config.toml
train_examples = 48750
crop_scale_min = 1
horizontal_flip = true
loss = "mse"
encoder_patch_size = [8, 8]
encoder_width = 192
optimizer = "soap"
batch_size = 128
adamw_weight_decay_other_params = 0.01
Rows from block 2 of the encoder of a small masked image model, named by matrix and row number. Rows with one number belong to one neuron. Each number is 200 + 20 x the weight over its row's rms, rounded and kept within 0 to 999. All counts start at 0.
Before each neuron's rows are labels from the 100 images, of 14976, where the neuron reaches its highest value: "responds to" is what is common among them. Only what is clearly more common there than usual is listed. The data: photos of arthropod specimens (BIOSCAN-5M). In brackets: how many of the 100, against the usual share in percent.
# fc1: MLP up (encoder.blocks.2.mlp.fc1.weight, 768x192), inputs 0-95
# fc2: MLP down (encoder.blocks.2.mlp.fc2.weight, 192x768, transposed), outputs 0-95

responds to: order Lepidoptera (29 vs 7.3)
fc1.616,201,175,169,207,203,193,226,170,252,192,203,172,224,211,186,224,195,193,158,178,185,188,229,182,201,204,212,197,223,196,189,163,182,195,181,197,184,189,228,207,175,198,199,185,183,210,200,226,245,192,186,197,223,221,217,156,197,202,194,190,214,175,204,178,203,184,200,220,192,227,218,238,213,235,173,178,192,191,220,197,209,231,205,209,180,212,215,191,216,213,223,172,192,204,190,223
fc2.616,213,197,184,198,216,227,188,202,178,211,205,180,233,206,195,202,208,199,204,225,240,185,190,209,210,192,200,197,176,250,202,199,240,211,232,168,205,184,140,155,165,183,222,192,211,220,226,213,158,185,189,188,195,220,217,197,218,201,229,182,212,197,205,201,194,203,180,214,209,179,226,205,196,208,160,219,186,189,219,213,184,206,184,208,236,197,233,216,205,190,191,211,204,226,210,227

responds to: order Coleoptera (42 vs 16.8)
fc1.357,222,184,207,197,186,175,195,200,183,171,175,200,190,180,179,216,238,173,193,197,210,226,226,229,170,181,184,204,205,186,171,204,205,196,213,196,233,201,205,181,202,234,188,153,169,228,208,209,220,186,233,179,200,211,248,208,203,202,195,176,212,167,230,197,180,184,204,207,205,200,190,212,200,263,208,204,204,187,230,210,181,226,177,200,197,203,168,231,238,208,155,203,208,216,201,197
fc2.357,199,206,196,211,212,187,203,216,178,185,219,202,180,200,198,176,210,189,177,177,179,214,202,204,207,189,205,220,194,212,223,133,237,214,196,212,192,212,229,215,177,199,192,182,260,227,181,178,223,200,221,193,147,197,198,196,219,195,225,205,201,224,216,197,154,224,216,198,176,201,227,202,245,187,170,220,211,226,185,153,233,213,186,185,183,213,217,162,216,208,205,205,226,191,211,215

responds to: order Hymenoptera (42 vs 20.5)
fc1.140,187,189,211,208,172,184,194,198,193,227,218,188,192,198,184,188,226,221,170,179,171,233,221,169,173,179,216,196,240,221,203,209,216,173,182,179,209,208,224,195,214,254,222,170,182,209,209,211,166,234,233,183,176,206,196,206,216,227,238,194,184,178,214,187,229,194,233,215,228,189,198,232,190,225,184,215,201,195,174,212,199,194,187,181,198,230,156,204,202,178,207,190,192,188,245,198
fc2.140,182,201,183,203,193,178,189,222,186,184,215,195,167,232,177,200,181,228,196,201,219,211,198,207,226,207,203,187,209,206,204,190,215,179,194,214,173,174,161,217,220,202,192,185,218,182,151,251,223,196,208,218,169,187,165,195,187,207,204,219,186,219,208,235,188,226,208,203,158,219,196,178,205,211,180,200,235,209,176,186,195,197,204,216,179,158,196,176,193,203,197,189,214,203,219,187

responds to: order Coleoptera (44 vs 16.8)
fc1.584,181,195,177,219,183,218,218,203,214,208,184,208,218,155,226,211,219,189,225,183,215,211,206,200,193,197,172,200,167,239,194,192,200,205,183,215,148,176,174,198,177,219,184,204,172,210,199,170,203,218,198,211,215,158,235,189,195,184,206,185,189,154,230,184,186,190,186,168,233,214,228,186,181,200,194,219,208,167,196,220,182,175,169,200,230,175,193,230,207,182,191,188,234,202,197,166
fc2.584,210,194,221,210,212,183,193,173,184,219,203,224,233,227,196,224,222,190,181,190,185,226,216,204,196,161,201,173,173,205,191,171,204,258,210,208,181,200,192,207,210,222,180,173,194,212,182,169,173,162,233,250,211,241,182,237,169,202,186,194,227,183,212,210,238,197,200,205,187,192,211,165,235,195,177,210,172,210,208,197,193,216,204,212,189,194,228,182,203,211,203,218,207,205,237,180

responds to: order Hemiptera (37 vs 11.3)
fc1.394,180,237,235,208,220,188,184,181,212,216,199,208,180,191,202,184,212,165,204,154,246,195,184,203,206,217,199,205,162,189,201,206,167,235,212,149,218,202,173,194,213,203,221,198,202,227,228,215,186,230,207,205,198,202,166,200,188,217,214,204,197,218,184,216,191,214,244,185,199,199,196,189,216,216,216,178,167,169,210,186,208,258,215,184,209,185,216,190,208,179,172,172,187,188,199,211
fc2.394,213,171,234,219,186,223,185,223,196,228,216,176,225,220,210,255,221,154,180,193,195,224,186,195,240,169,201,209,246,204,193,178,167,216,192,215,189,216,192,235,170,162,165,193,201,204,187,165,196,200,162,184,197,186,214,222,196,173,172,173,197,214,217,222,214,205,185,250,215,205,195,196,211,171,199,227,190,194,180,227,181,187,232,198,210,233,217,238,207,202,177,231,161,207,190,188

responds to: order Hymenoptera (43 vs 20.5)
fc1.180,188,157,195,201,214,227,190,178,216,181,187,205,201,190,187,213,202,225,197,179,189,216,210,191,207,221,209,165,210,187,224,224,192,208,218,194,194,180,190,203,203,231,224,222,173,184,221,226,205,217,174,210,221,163,186,180,213,236,235,248,170,193,214,185,207,222,199,216,206,167,209,229,186,203,230,208,210,232,203,164,189,192,194,167,164,205,198,194,191,161,195,182,209,206,230,177
fc2.180,224,160,222,206,211,218,205,228,207,220,181,210,192,215,208,205,222,227,190,193,217,186,171,209,208,167,217,179,217,177,173,219,180,215,210,222,181,216,186,221,228,210,195,194,171,192,147,192,154,174,156,179,200,214,201,226,164,185,163,231,202,159,224,211,196,198,207,193,193,212,210,161,202,246,181,201,215,211,234,165,234,184,209,225,197,178,174,207,203,211,186,180,180,241,202,231

responds to: order Hemiptera (34 vs 11.3)
fc1.698,178,195,195,166,180,220,195,199,229,223,200,187,170,201,220,202,212,165,212,179,198,221,184,213,183,187,186,212,158,213,211,176,212,218,227,194,201,222,217,211,208,202,199,243,193,196,170,209,171,191,205,190,233,207,206,194,187,207,170,178,188,202,202,237,198,231,161,188,204,168,186,221,200,202,165,198,204,202,208,208,220,193,219,173,206,199,221,192,227,183,205,231,214,200,169,206
fc2.698,224,200,201,208,213,225,215,214,167,206,191,202,256,218,207,218,215,202,168,215,178,200,203,204,248,216,228,191,226,187,169,212,170,185,189,191,201,172,191,187,214,205,179,195,168,212,207,224,199,202,221,214,191,198,213,231,196,222,211,176,183,219,217,168,204,198,199,181,204,233,202,204,188,221,199,230,171,183,202,166,180,203,198,231,199,233,199,207,190,204,204,239,188,228,214,166

responds to: order Coleoptera (60 vs 16.8)
fc1.485,215,203,180,237,186,201,202,202,216,220,178,216,208,163,202,226,168,194,189,194,211,239,174,237,199,196,174,228,204,198,209,187,209,208,172,216,176,177,198,208,201,194,186,198,192,206,198,238,167,186,161,201,243,194,212,206,217,196,183,158,173,199,201,178,210,230,189,188,194,248,215,195,183,196,226,159,194,217,199,211,179,178,221,227,214,210,183,189,220,196,170,190,217,249,180,214
fc2.485,221,184,237,203,214,198,222,184,200,194,174,197,225,216,211,156,219,187,220,199,194,189,207,218,175,188,205,226,189,221,159,197,217,180,186,217,180,180,195,232,194,165,184,203,217,205,192,180,191,201,201,201,173,204,192,230,183,189,204,237,223,267,208,209,203,203,247,193,213,219,195,172,219,209,161,186,195,194,196,183,176,208,235,204,195,185,217,218,215,192,196,233,240,203,197,209

responds to: order Lepidoptera (26 vs 7.3)
fc1.187,221,203,215,200,198,181,220,188,191,230,181,204,236,230,211,163,209,205,190,235,176,206,219,179,225,209,192,211,181,225,175,200,195,217,214,216,180,222,184,216,155,165,203,208,222,211,209,182,222,182,181,223,204,176,197,210,188,157,211,221,214,197,184,216,156,197,183,168,206,176,195,173,210,218,197,243,189,183,215,222,223,236,178,195,192,195,212,205,223,201,205,211,188,206,185,202
fc2.187,211,222,200,206,200,183,155,178,167,204,200,217,216,175,201,156,220,182,189,212,189,218,198,190,216,186,216,200,179,234,188,216,202,222,219,206,175,229,188,216,155,202,186,224,193,202,226,201,194,189,182,223,234,199,193,156,218,184,208,204,185,235,173,241,177,177,164,232,194,212,188,168,195,202,198,190,215,199,202,225,214,212,163,214,204,196,199,206,220,187,206,176,201,224,217,188

responds to: order Hemiptera (36 vs 11.3)
fc1.448,213,187,181,214,204,242,179,203,213,200,167,202,220,252,193,200,199,228,170,235,171,194,204,215,207,220,191,217,193,206,183,230,213,200,168,181,201,193,178,197,225,205,221,159,197,197,217,186,180,171,191,197,202,216,206,171,219,195,180,170,190,195,154,198,248,218,205,199,226,212,193,230,182,234,229,219,183,211,197,181,206,193,206,211,212,185,213,203,193,193,177,194,238,184,237,205
fc2.448,197,213,236,215,195,180,216,241,210,190,218,218,203,197,202,214,183,183,192,222,219,172,209,202,217,188,198,210,196,190,196,198,202,157,220,251,245,200,215,195,194,170,222,222,211,182,187,184,207,211,205,160,196,196,185,228,188,218,213,203,217,244,200,207,189,217,262,192,198,208,215,208,212,213,159,177,201,189,218,190,170,224,232,177,216,209,194,205,183,149,192,194,208,209,168,179

responds to: order Lepidoptera (34 vs 7.3)
fc1.541,187,195,191,200,197,205,224,204,208,202,197,190,204,243,183,216,193,173,177,184,191,221,196,204,216,217,220,176,208,184,182,219,178,191,189,195,203,208,216,184,198,178,225,217,239,230,186,194,199,215,157,203,218,221,207,223,200,198,175,180,205,165,206,216,212,211,193,206,174,198,224,173,221,201,174,181,223,221,235,211,174,197,204,197,180,189,242,211,202,202,174,174,171,212,170,196
fc2.541,233,178,205,196,228,225,204,210,215,195,203,184,204,202,182,201,226,207,232,182,164,195,178,217,201,173,221,210,185,242,207,202,178,222,242,199,225,187,195,179,202,188,183,187,192,217,201,226,185,223,192,192,205,205,236,161,221,200,218,173,198,251,199,194,200,217,195,201,220,207,198,224,191,211,194,236,191,209,221,182,203,209,214,225,200,229,196,201,180,192,190,195,185,183,170,209

responds to: order Hemiptera (31 vs 11.3)
fc1.312,231,221,232,212,176,192,182,171,207,222,195,194,192,181,192,189,217,180,219,180,231,183,189,176,199,172,228,222,189,161,188,228,202,224,192,171,211,200,229,189,203,197,225,200,155,231,220,223,182,198,242,171,212,209,183,191,193,182,173,177,193,186,217,218,198,167,190,173,221,221,230,163,212,157,168,185,168,190,203,213,207,217,177,191,199,174,194,180,203,194,215,166,186,196,200,225
fc2.312,224,162,213,208,210,219,174,206,205,207,250,216,222,208,218,224,219,182,173,219,179,204,220,194,225,188,214,192,204,197,209,189,177,190,207,221,225,184,168,183,187,170,187,218,206,174,207,205,193,209,188,200,216,169,184,207,180,190,210,224,207,227,200,230,204,212,204,224,224,182,183,185,175,198,197,230,193,211,202,202,177,190,236,192,258,235,217,190,233,177,178,219,180,160,186,195