Weights of a small masked image model.
Model: 5.46M parameters, encoder arch vit, encoder norm layernorm, encoder activation squared_relu, encoder width 192.
Rows from block 4 of the encoder of a small masked image model, named by matrix and row number. Rows with one number belong to one neuron. Each number is 500 + 40 x the weight over its row's rms, rounded and kept within 0 to 999. All counts start at 0. Numbers have three digits each. After the name is the row's rms in percent of the matrix's.
After each neuron's rows are labels from the 100 images, of 14976, where the neuron reaches its highest value: "colour at peak" is the nearest of a few named colours to the mean colour under the peak. Only what is clearly more common there than usual is listed. The data: photos of arthropod specimens (BIOSCAN-5M).
# fc1: MLP up (encoder.blocks.4.mlp.fc1.weight, 768x192), inputs 0-95
# fc2: MLP down (encoder.blocks.4.mlp.fc2.weight, 192x768, transposed), outputs 0-95

fc1.646 098:441431505455469541469538540489509543446503467460445487452471425520519573508498579489498486485612498501535499513455475532452564421481499451590504463482490457550492563532557489486476534503530433470504464516543523474528459534532527488529473569508515507525527470521578498527484499506541497539
fc2.646 095:517559498558566556426460538575460495529528477447480515486559549542541510510463535528453496502517523540554488475509433493436459444514483476493471549515513509483490549439478582535515544487481480466542470498521487574508481513496526429574458484484511550534491476452500489500487517497510470524
colour at peak: grey

fc1.55 103:455482461482449510514509481536492503532452513482475480463543461468546507495579569439531518474477523474509445525534488526504558514531483514553421453447479488577511490448538510532438490474502538512503485447491370447533424489559494503547513512532489498534437559494492538519478558540598457514
fc2.55 107:491478493561499484486478447521517546508457578535519466524519426569523521494561505483469453507527481429613475496468469588458512518488487520577499479489516527519422490561544485512525507501520477529578486510482481502550507521440434560538488401551494475537543566547504529493559459522469504486
colour at peak: white

fc1.418 114:507492437572427501548497495452509476503448510517437478506474463482475490515465421533529557449456443482497530449580478480468523500465479524492538530540462467565487544493606473559479471489526538544509502508419468559529447516465446466441458486400517542478518492487487498571506489530522486479
fc2.418 115:477512504561525451446502526529437494507515513493476432514544480467566479547528554473464525510518576521473567534487543493408453506598518460521475527525543512468433534520428471447453476502452484508527517481567494453486595513471534510458462486473513517582454486513457472505476484453487513468
colour at peak: pink

fc1.611 097:531518513476437505466492566466501534429452512503500426555552527558460476499437515487475450563580470533513506479487549492536516461525487547477463533549506532419526553494477540491517443468499482491421536484531408534455549421505507541633428514441451530523523490545512484477559496457547535454
fc2.611 103:490443506484473480513447471475557399496483490432495523527501441501463484565446477466459507550506460525546553404485524466534516515462517490496468483515505503565499556495530471470423460570440498499535480531510586557525467512424549533422503499513513521464576533486461527559560491455443515518
colour at peak: brown; grey

fc1.551 096:479474523513527548538484454501499471538588483491505461566555479515517537510506501458515470437409501453485449512516445527475492486473599384510579482505473504540543507453458422474530496442557513545530478500557484507445550450541418454528489458522526470511575520491520525563458499488511577475
fc2.551 104:540521490451447506487475547526521572548549471516480471441512554484501478499483539459437527528553493460510579538480542425482394472468433542501527555460485511514506526486534529536520405547501478489535507529519504493407477543446488531505424542505514484553485529481526424462444412479458483456
colour at peak: grey

fc1.398 103:514544505577569499495453560489501554469552431453510467481488445465496472508572476454469442528494516484485556476536472527521523515416454501586506489484566443469485553549531426523554447500503476484530458510548535504474432509471591463543422482506551560449511536463492410412493485562393473455
fc2.398 109:481501457483521437576511490519470538469457527573500549472516517522426489517528463514482460443474511504490517515444507567520445451561507453509526465528519500532453408550460534495542510477557482502466514463562555481428528476484529549511445476487528460487475508448564427420549495458405440536
colour at peak: pink

fc1.468 099:532472548578537543420495494517501501472559425421527459439559520498543527527514513478531501495492495528407473554481452524514515529490528487589490547490473511475534483578459522493468501453512549466530517579526517491515532523559413551496481491504515506590476489441466509502524449507454520431
fc2.468 094:459510502521529536427543501495437492526542487521520476571500489502477484516437491438535532550450537421582527490483498558465555483557547497535488499476507589483523454514467511493515419509531490465563457552486534554491546531456470535461446467518485455462482423477503548572494469508447602547
colour at peak: brown

fc1.93 117:452576551586457515539470506488491491492526498485532579478532458509560417487541514504487563479444491527438453477590469512462564523511491558502540537503556537448474472483470502539470499461497500463516467590498502519495501500509497519543471548505449447536458563454490498449555412556539443505
fc2.93 119:552477514451536442493496483509463507568432452545557479474457520513400500520544472554522436552499487472525502514489501469563504462412544384492490511532517523494541473546522527487554487460515524492496509458494561487471499478501562553439471507574502546465476501486495567460575531446433567501
colour at peak: pink

fc1.342 110:488498343524513568580474555457480534498490534499463442460534457483501548491503479455440497525496494481483561484542468525482513517475525487567565478485528522446544529516510470476548423512522489485487481507528500470516441503529594516510477544471546461525515529487472513483554553527458541440
fc2.342 109:511553521508570478489549491587485474564519480529526467544587521518483574546457513388485447476519562522469553586459558492533368416481487461527542504478493506481508407491482464487530513541537535455528493495577523471504549517475525487522512584457512449476515555515511431541440475504473417440
colour at peak: pink

fc1.40 117:452498473542517444524467515453536523544564508574518486461438541539518450490462587562531536520435522471538491558543551496463489580469537502487515497484491521507507541485535518464532488469491507474488497487382432538517510559453465527525499506535503483528475504534475505519445527440470484511
fc2.40 111:463504487478564552480586563472507460525470498466545505456480576524474490536510510450519489473547557500538433532501446554576446508502515465496426514453530436515473480485496531534500491613523497434487487456498501515510529483534496481480503593402455396527553535512495551429500518568490465463
colour at peak: grey

fc1.268 096:507459463610496452550519546520477494499466561527469428531474525531513585497454486530506550464517484495496474514592496578499515465436470543505543494535541496453421488462432528455479421462520518503482494555485539551478528494535519526506524468479461547482527496429466507516545442475564581536
fc2.268 099:483526506437553514432534468504491472498598530455558471529479482492528469469473524437558507473468500437466538488447528475512536426512508500520526535512427536529515418454498471565467552583502519502518433519511450433540532490469520478537445533480510542490522505549567561441498449467552526496
colour at peak: pink

fc1.405 101:508464433485585507592470506553503511476551533472443491556589488463484389516509488361554538512449488504487575610545458523488505475438518516444514534484508518469505489495488540529518478478555416543444526505539588527496478461415500499512447510441537439505520424531515517426488512548478511492
fc2.405 103:515485520541543507477525520531523512497453515576492507468554510575517564545466490492569468454427501515487530533412504507565423450511502516523486467535548454527488453517505429447518518487559554517447437516565468514501563523401507450517500598446465446538468554468487459463528493459470504493
colour at peak: pink

fc1.466 102:492485502495452455505530464509497475482559488490472442544560482516486500544432428481501494473537513534550479469594499495478526462446508484551489550462515504461464591530537447485476505474489513511496444397483523605471504496576486500545547547512490510536476503566487462530497514494525500499
fc2.466 105:462474462544555405481525464465504506460451547528505404490516484465528510532477430519430529468471534546557614545506526555505396433475460504440453505512483495530498472553442482461534479496477539537526508521498560473551558519425522543487490512482547440536545490488526524538523491496567465453
colour at peak: pink

fc1.691 108:468514527455550451485480544553496538525480580509442511507463530505475499412539486437501516469513525486517477460471530543483471443507590435451504470511550511570447466506561573535492479463580497510521410555566494466472489483492591535492442485527517470496505461468476521533480509426477501409
fc2.691 110:553514540481514526476522485528501503480538513431511522485439531457501445531559485550551454522564546512490492476466462542511404496478444480522537538528543474516464555489505488502506521565469497507513498500501535505540483539549578466521531512426481512430505516485540543529526529504475445447
colour at peak: grey

fc1.443 110:495466487549532468487514496536511528514490464539433454496563534453508551459524449494510464539509472474421488503576471555577532538469533500458526460491555469529458518514471372563473483503469507569476482522466454471454460490531493459543461548524549498443538478581479491496481486429514473460
fc2.443 111:457550550607499487486430505557457478509488540523535528508531559530511475436565451547572464510491501534462546564494480445522395524530475496504556480418514510483571523563538443448508460514490513486471434520484498518500525516435437534460513518540519450524543495597554461497481532461563433438
colour at peak: pink

fc1.182 094:455441549500481532484505451478486470496496510530521481484524507548504435524487505510472473477425524493419464503497509521497472506524555517483509510452581548440536504546490541459448505485565498573476508452435534521465521556453461496515494453495484530546570552518514477523494575552498508518
fc2.182 082:508546491482505508519472538509494532530505524514503484529516498490479483440502473547484533483457525436462537494486502520479298508488547573538446524474471511500550537500482546526485515693497477538564461507509451473399466532529550501504500576467527550452507504470489522459435481479490445468
colour at peak: white

fc1.458 115:513465435483475500475536472554510550530524498494525529525486435518455536427558481513519453548548525491433477501542461474517522504540558455503489476514499490540543506493531445554540505495478442451469495481368533532502423570510463498434441548545448516511453421584509502569525478509523504526
fc2.458 120:532465448489476452532457458486511491535529532562502528502586488517556535514544433553479447452482492499466519558513521504478432528513473442478533536556494525476521519571528513440514525501436499437526489536527530499498439550512473402569525469477504464480468598462489470460410512498479456490
colour at peak: pink

fc1.117 108:436530467517529486529504440500478470460455464455531477454528477502479503492504471465501467502484490584417504445551400469511543534505453537519551516416532524516488483555524403512482435470535534553521424586493495519521480462555479538475499519519552522502482494573438549554523545464488533527
fc2.117 130:503558510479539517526483540479541523528541568502555443419492526502509480475564544399558475485548503430548539510550524417483324427516504452493521486452548580445521419490555479557507469528507495503554445463594418482475515500466498528536457496566527478521469539490529487485479521485530434458
colour at peak: pink

fc1.385 113:529493489469520566496486511473433425466504508548486434405512492452577520526554509478519519458473471482488457530481488549539565477513490506508467470442526382540544499503543476538548485527522541552523495454460490513570561515538568459519463482519466503489501481510508557457448525537491443532
fc2.385 108:491516528464480505482448516489493432542450521468528466510468452508506482535549519536497507531504507434496412470436539530605481530506508500493540533524440485554515456491533490486529574637535411482451528479450553531469560512499526424483522475529548487512477483512478512509421525439470455545
colour at peak: grey

fc1.10 139:503460540553506479533507503478514444551543499497515491490464443474500498475503456539462486485482479449548456446556454504562535453504457475482486475518572492472498522393488513595479490502426502503525524510477503504579475500528529570545513479487479435553449571602487534493453546520515464507
fc2.10 109:532534493495534500459450498514503487549469492544527509516464428441507539511463467473545528534460445492530484485501483543552498501453507457466483585491529491454499574499506462493515525568490502606567508518556506473473479467571527552533503509576559475486571532412518405515501486508411566465
colour at peak: grey

fc1.412 091:426473526500551460433458450514538477543527484504460506512474511509495542472539538433537549463458526460336475467495513489456464516529517602464523523452512504478518540549460490509474409480554472567584419601469512477509459508506500569468546471493490524516490483448473567444463506571501472474
fc2.412 089:513506511452498507505488541509480488506492480493466504462487488478446521411518496512502489516527485516503518496503507494536354477450490487537472549452497494559497533487542509504474479755473504531516493458483474459381470533500547463493490514468430532481568533503484532453454473488469463478
colour at peak: grey

fc1.538 104:566476449523440569496392511463482452436496528507545509505486441502541525542528602450535471479477510466556464530451492514564528512444456569489520468446527443541531578496498474468535504477545505514606545408455503511528461491534556485549547543539502531466532518534592566506540454522482515466
fc2.538 111:512510467512493529467466517476446483524531552508473434504465464441532547508530540494531498485504499508447492527501565489582424487532534564548454523442446485466460434522475519540506483649492478493420512537557504544475565509455513458503486486533522430435508497469542492509497465463485501507
colour at peak: grey

fc1.166 093:543491516519427556427456491480485456463494512496542503482534481499496476538559503486504509471459523536433474453475525472535535527540460477440424476512526446499456493533515457546457479460532443539460508511552517583538463469513483485501466451540510567536413468492520462520569465536493482429
fc2.166 112:531508494496545507506545525505536512509468509424530517530464464517428503501503443425492432491511501483502543529531539468491475415502483572494547548520498477534562530518501484599534517662464451531472454538469486438457505499552474430501482572504424545477529491505485528489463467424541486493
colour at peak: brown

fc1.707 103:529514466517527519491481509498472499570514507450555468546519531489524501455523510528481551483485550448495464555470514558452552477526486484506505543511417469569509446531521559548541474518483453564564507610431485467460426472460475532503520414450440473460482511504495499511543468563497461507
fc2.707 103:537536490551472567518522506498520486544544513483544545477449484450471435473491504506549491533444533518490545501528480499516406527563505461538498527532553519500425456554475573532497494656467509476470484508483518505476503555502572450472548502583473469478510521440523462524502559563461477400
colour at peak: grey

fc1.393 102:513501468486476490477514586560474484551522489598479473512496567463428523418536479566527521416558503430586487471468462523466499508533458464469480552585482498530501505511472498546515478457512491447489448575512497510522519496544477549475468505519571523524557507536499432526467521411478437507
fc2.393 110:494423558523454517568464500541532464498403478418491530530482525493543443543501456411437440528541537539502518552546439491542453497545566521505450447505546478515457589505474485439501525498484528484508510458536562485461468516410502519451545469509511520480483537447479500491541547582473500545
colour at peak: white

fc1.634 095:486499408463500478572442491492446552550459514491491516540468411521487501510517570449520501476536500475536481440445483478473491581498498560508511469512496521572485523453523497527506481471496444471523490452475539522565447521436524449439576511505515508474441444502490511471515570429480455526
fc2.634 085:508486511518496465435453559508512514486492501496498584508523536466517544619553504466435441493491533475567495543507582529396475528576503455466424475552520497496428524521558507488520526471496474477468464457519414554522486492503501484540514496520556477536534465508452555516466574476492478554
colour at peak: pink

fc1.250 103:463545454515413530514514458492560505499537480483489473449515482484486411414443516421531480487569415508467463471479576464574482477542568531525479469420523484575468569525572553431519493485488484501571486510474455502497546505515485513559543436465511483461520543492476575450465472451449504559
fc2.250 103:558524547543457558488459502553512504441460538541446464545514513461517469449449547545517509530537533545503519495480492551543386466484458520530478445457513500448502491555501520463473490564503497524501422516487493533455444386496525504501432601495478470528543494567446537490453543488570533430
colour at peak: grey

fc1.189 117:479454418491491520518504595507493595479498499499460470528529432531498545391494440543444516464469476486455442506536466495517525484524500519471548455489503469507488590520519416486498479509469457518510454520468547552500416587480556538536565559436451489512425481498471579476518440439526461442
fc2.189 124:499468463541571477509515468484454495486550536589557521462564481487522607473504501496513452476459510511506540535573547518517422481503536476492387485486500467508555491545410538432514560542529507461563475539569482504539511468534487523529481592534504438527447542464459546458549492474467477535
colour at peak: pink

fc1.210 106:525494507508441451488501521464511514579548511460533534482568482503499500478528511542513555470492499471505463447536455509405511494521448575539537455459447517481449455501486423530536462510487488442487495504504494465458534530583567535448456560509524399563494537532468493587482456523566455539
fc2.210 106:498428521483490489467509434513554554523502540472463514419533451564541475460478506428477518541532474514504485473486474489485464591498515519500531515550425520539430466512541477439502455593485461431465462468539536468469506487484497437422457457539509537498476481499497478495397486494537428490
colour at peak: grey

fc1.391 106:506422494551517493475488525582491531500498450543453476487585496497506503469418444490498487518513475541477488557563486518431564496415492505498507423506506563452514556519509517567490479524538505522517509535480469485441472510547421424574575465507504498510475540496481561570545474488528450514
fc2.391 110:556568530496512536459428463503516480496522567550522479510513511499552496548546519533531521479512454523507498514484577439514384544559444563502496469453493503430538431541483504486464455554440534497532445454512502449489543497445467542478493576527562553546486436524516504513377465484551437499
colour at peak: pink

fc1.747 134:499461488521463489488440541490499491520523492500519469454516475490516451571488463515531552466484411468559518502451474486510502434497473500532456485502440481518526462420496457553533473466541537449485429460424484520567528507582526490439390445567486568522530515555505570460485511475587505465
fc2.747 120:448487568546495476506576467570516455506406505491560492416566459544385535478505505488432467529493504503587449496519491517528445527554495444481496455488510486526482455492459473501469509523499422457497453506543555493453512498525561480514489473464624427471544455488536544488478501499528448553
colour at peak: grey

fc1.727 113:492510525507439445476446452430543570443466530504506448516531485539486463441502470474493442473604541505501478557498612453502528428493511525489537459451485496511479558473494543506489510490550440528458452512473503489530484454530472520484422452496488477469518564519582434533531489490509473574
fc2.727 095:496512537480474575495488537539482503481519567493475488532465466536529455542533551533487474520536476558540470459476487518488500559447509532531486446501516544460497570478505530508530522642473524504559521515509539524506492503497445508546544484491483475514466493493483573571467500600522507521
colour at peak: grey

fc1.735 112:511465439503446444534527364523517480540507466444511565601483446538482488452482507505517441489462583515444526560496505480548532508529527530490535506436557540583433459590524447498505506448535559461484432457475491472575521509548481516534465477467521513467463477457529454541514431469489553577
fc2.735 102:575603489487464522552448507480439514554513515506470412531485503450419505529498454474545567456499427529531521449542459537507498503497500517547468534488442531506515483467570500508464474546473610523477463444529497495488491473571492461465528525488501466506511487485476480459512526516456495444
colour at peak: grey

fc1.290 115:478575444487557530556454525511461556506518503459426572600409522542505513535492457423465471561458457542493494519531466475477546476485488553472585562522528482486444558455472533560504526495485515429484463464419494504480547500499485491455564494458536499497485446523444461526457470475441488467
fc2.290 117:436505473490590493469542506517545420487466409493533516466540547480565558438501603440509458434490508506491496556482546549461452391464470516535514396525469537534504547514466513590557547517532540535501504453516440496458455472504512518496463476553550512546497520466536487527440578526419509469
colour at peak: pink

fc1.743 118:445516490491478498452501540493467495516538487474510521507452516538504597545532497497490389507544521533525497526457502487482513468524482496552510490539447539536544493488495471474446479460517509469539555489479530513500522551496490536562593484468481417519588530513518557550475443465479491462
fc2.743 105:498453511545497511459435498469531462511495443542482571496534505527514499490476463474492478564392495449506577456536470488541530534486517459522438536465509544485489518503483535498489447751440535488536530449498508490517505518502507514522487487547489521542527454516555484438557417491496541480
colour at peak: brown; grey

fc1.681 101:564509453470529564552508534460471585426489545454468526530430475463544476515539570460553531498524465434539538485422493495472571511469471464558492491485501526562466541520552453530568490494524471538461473485453541469522505523402511568504449498551408478494459533447555511497517558479455516508
fc2.681 093:521466464524490522513452580531445488535471497530488407581479489480558467595491452540509480490471532483530582488598540504496488566502532499447417490492477497465470492540529436547505454589505554565520422544551493603572490478479499508480523486477508473564433372523499570526536557506503512515
colour at peak: pink

fc1.598 095:455508481561614463481483456525442491522516451558513515587527527529508472572574542549492516522479489528430478509539488554441524516428482452533538507475548516518537507410500442425470569443603489563575541511526515482514506466574510515489503502527491509486472594470482509510537530491613463491
fc2.598 100:581485510441497531529500451522500507539481555465508514521368477476562500514516496416448464530437497390492567481450483505524456493426511428454502529526538562462455470472474498573470521552544513489552529502583468505498499466504467535532580480519441514513564477515479585482477554438539494494
colour at peak: pink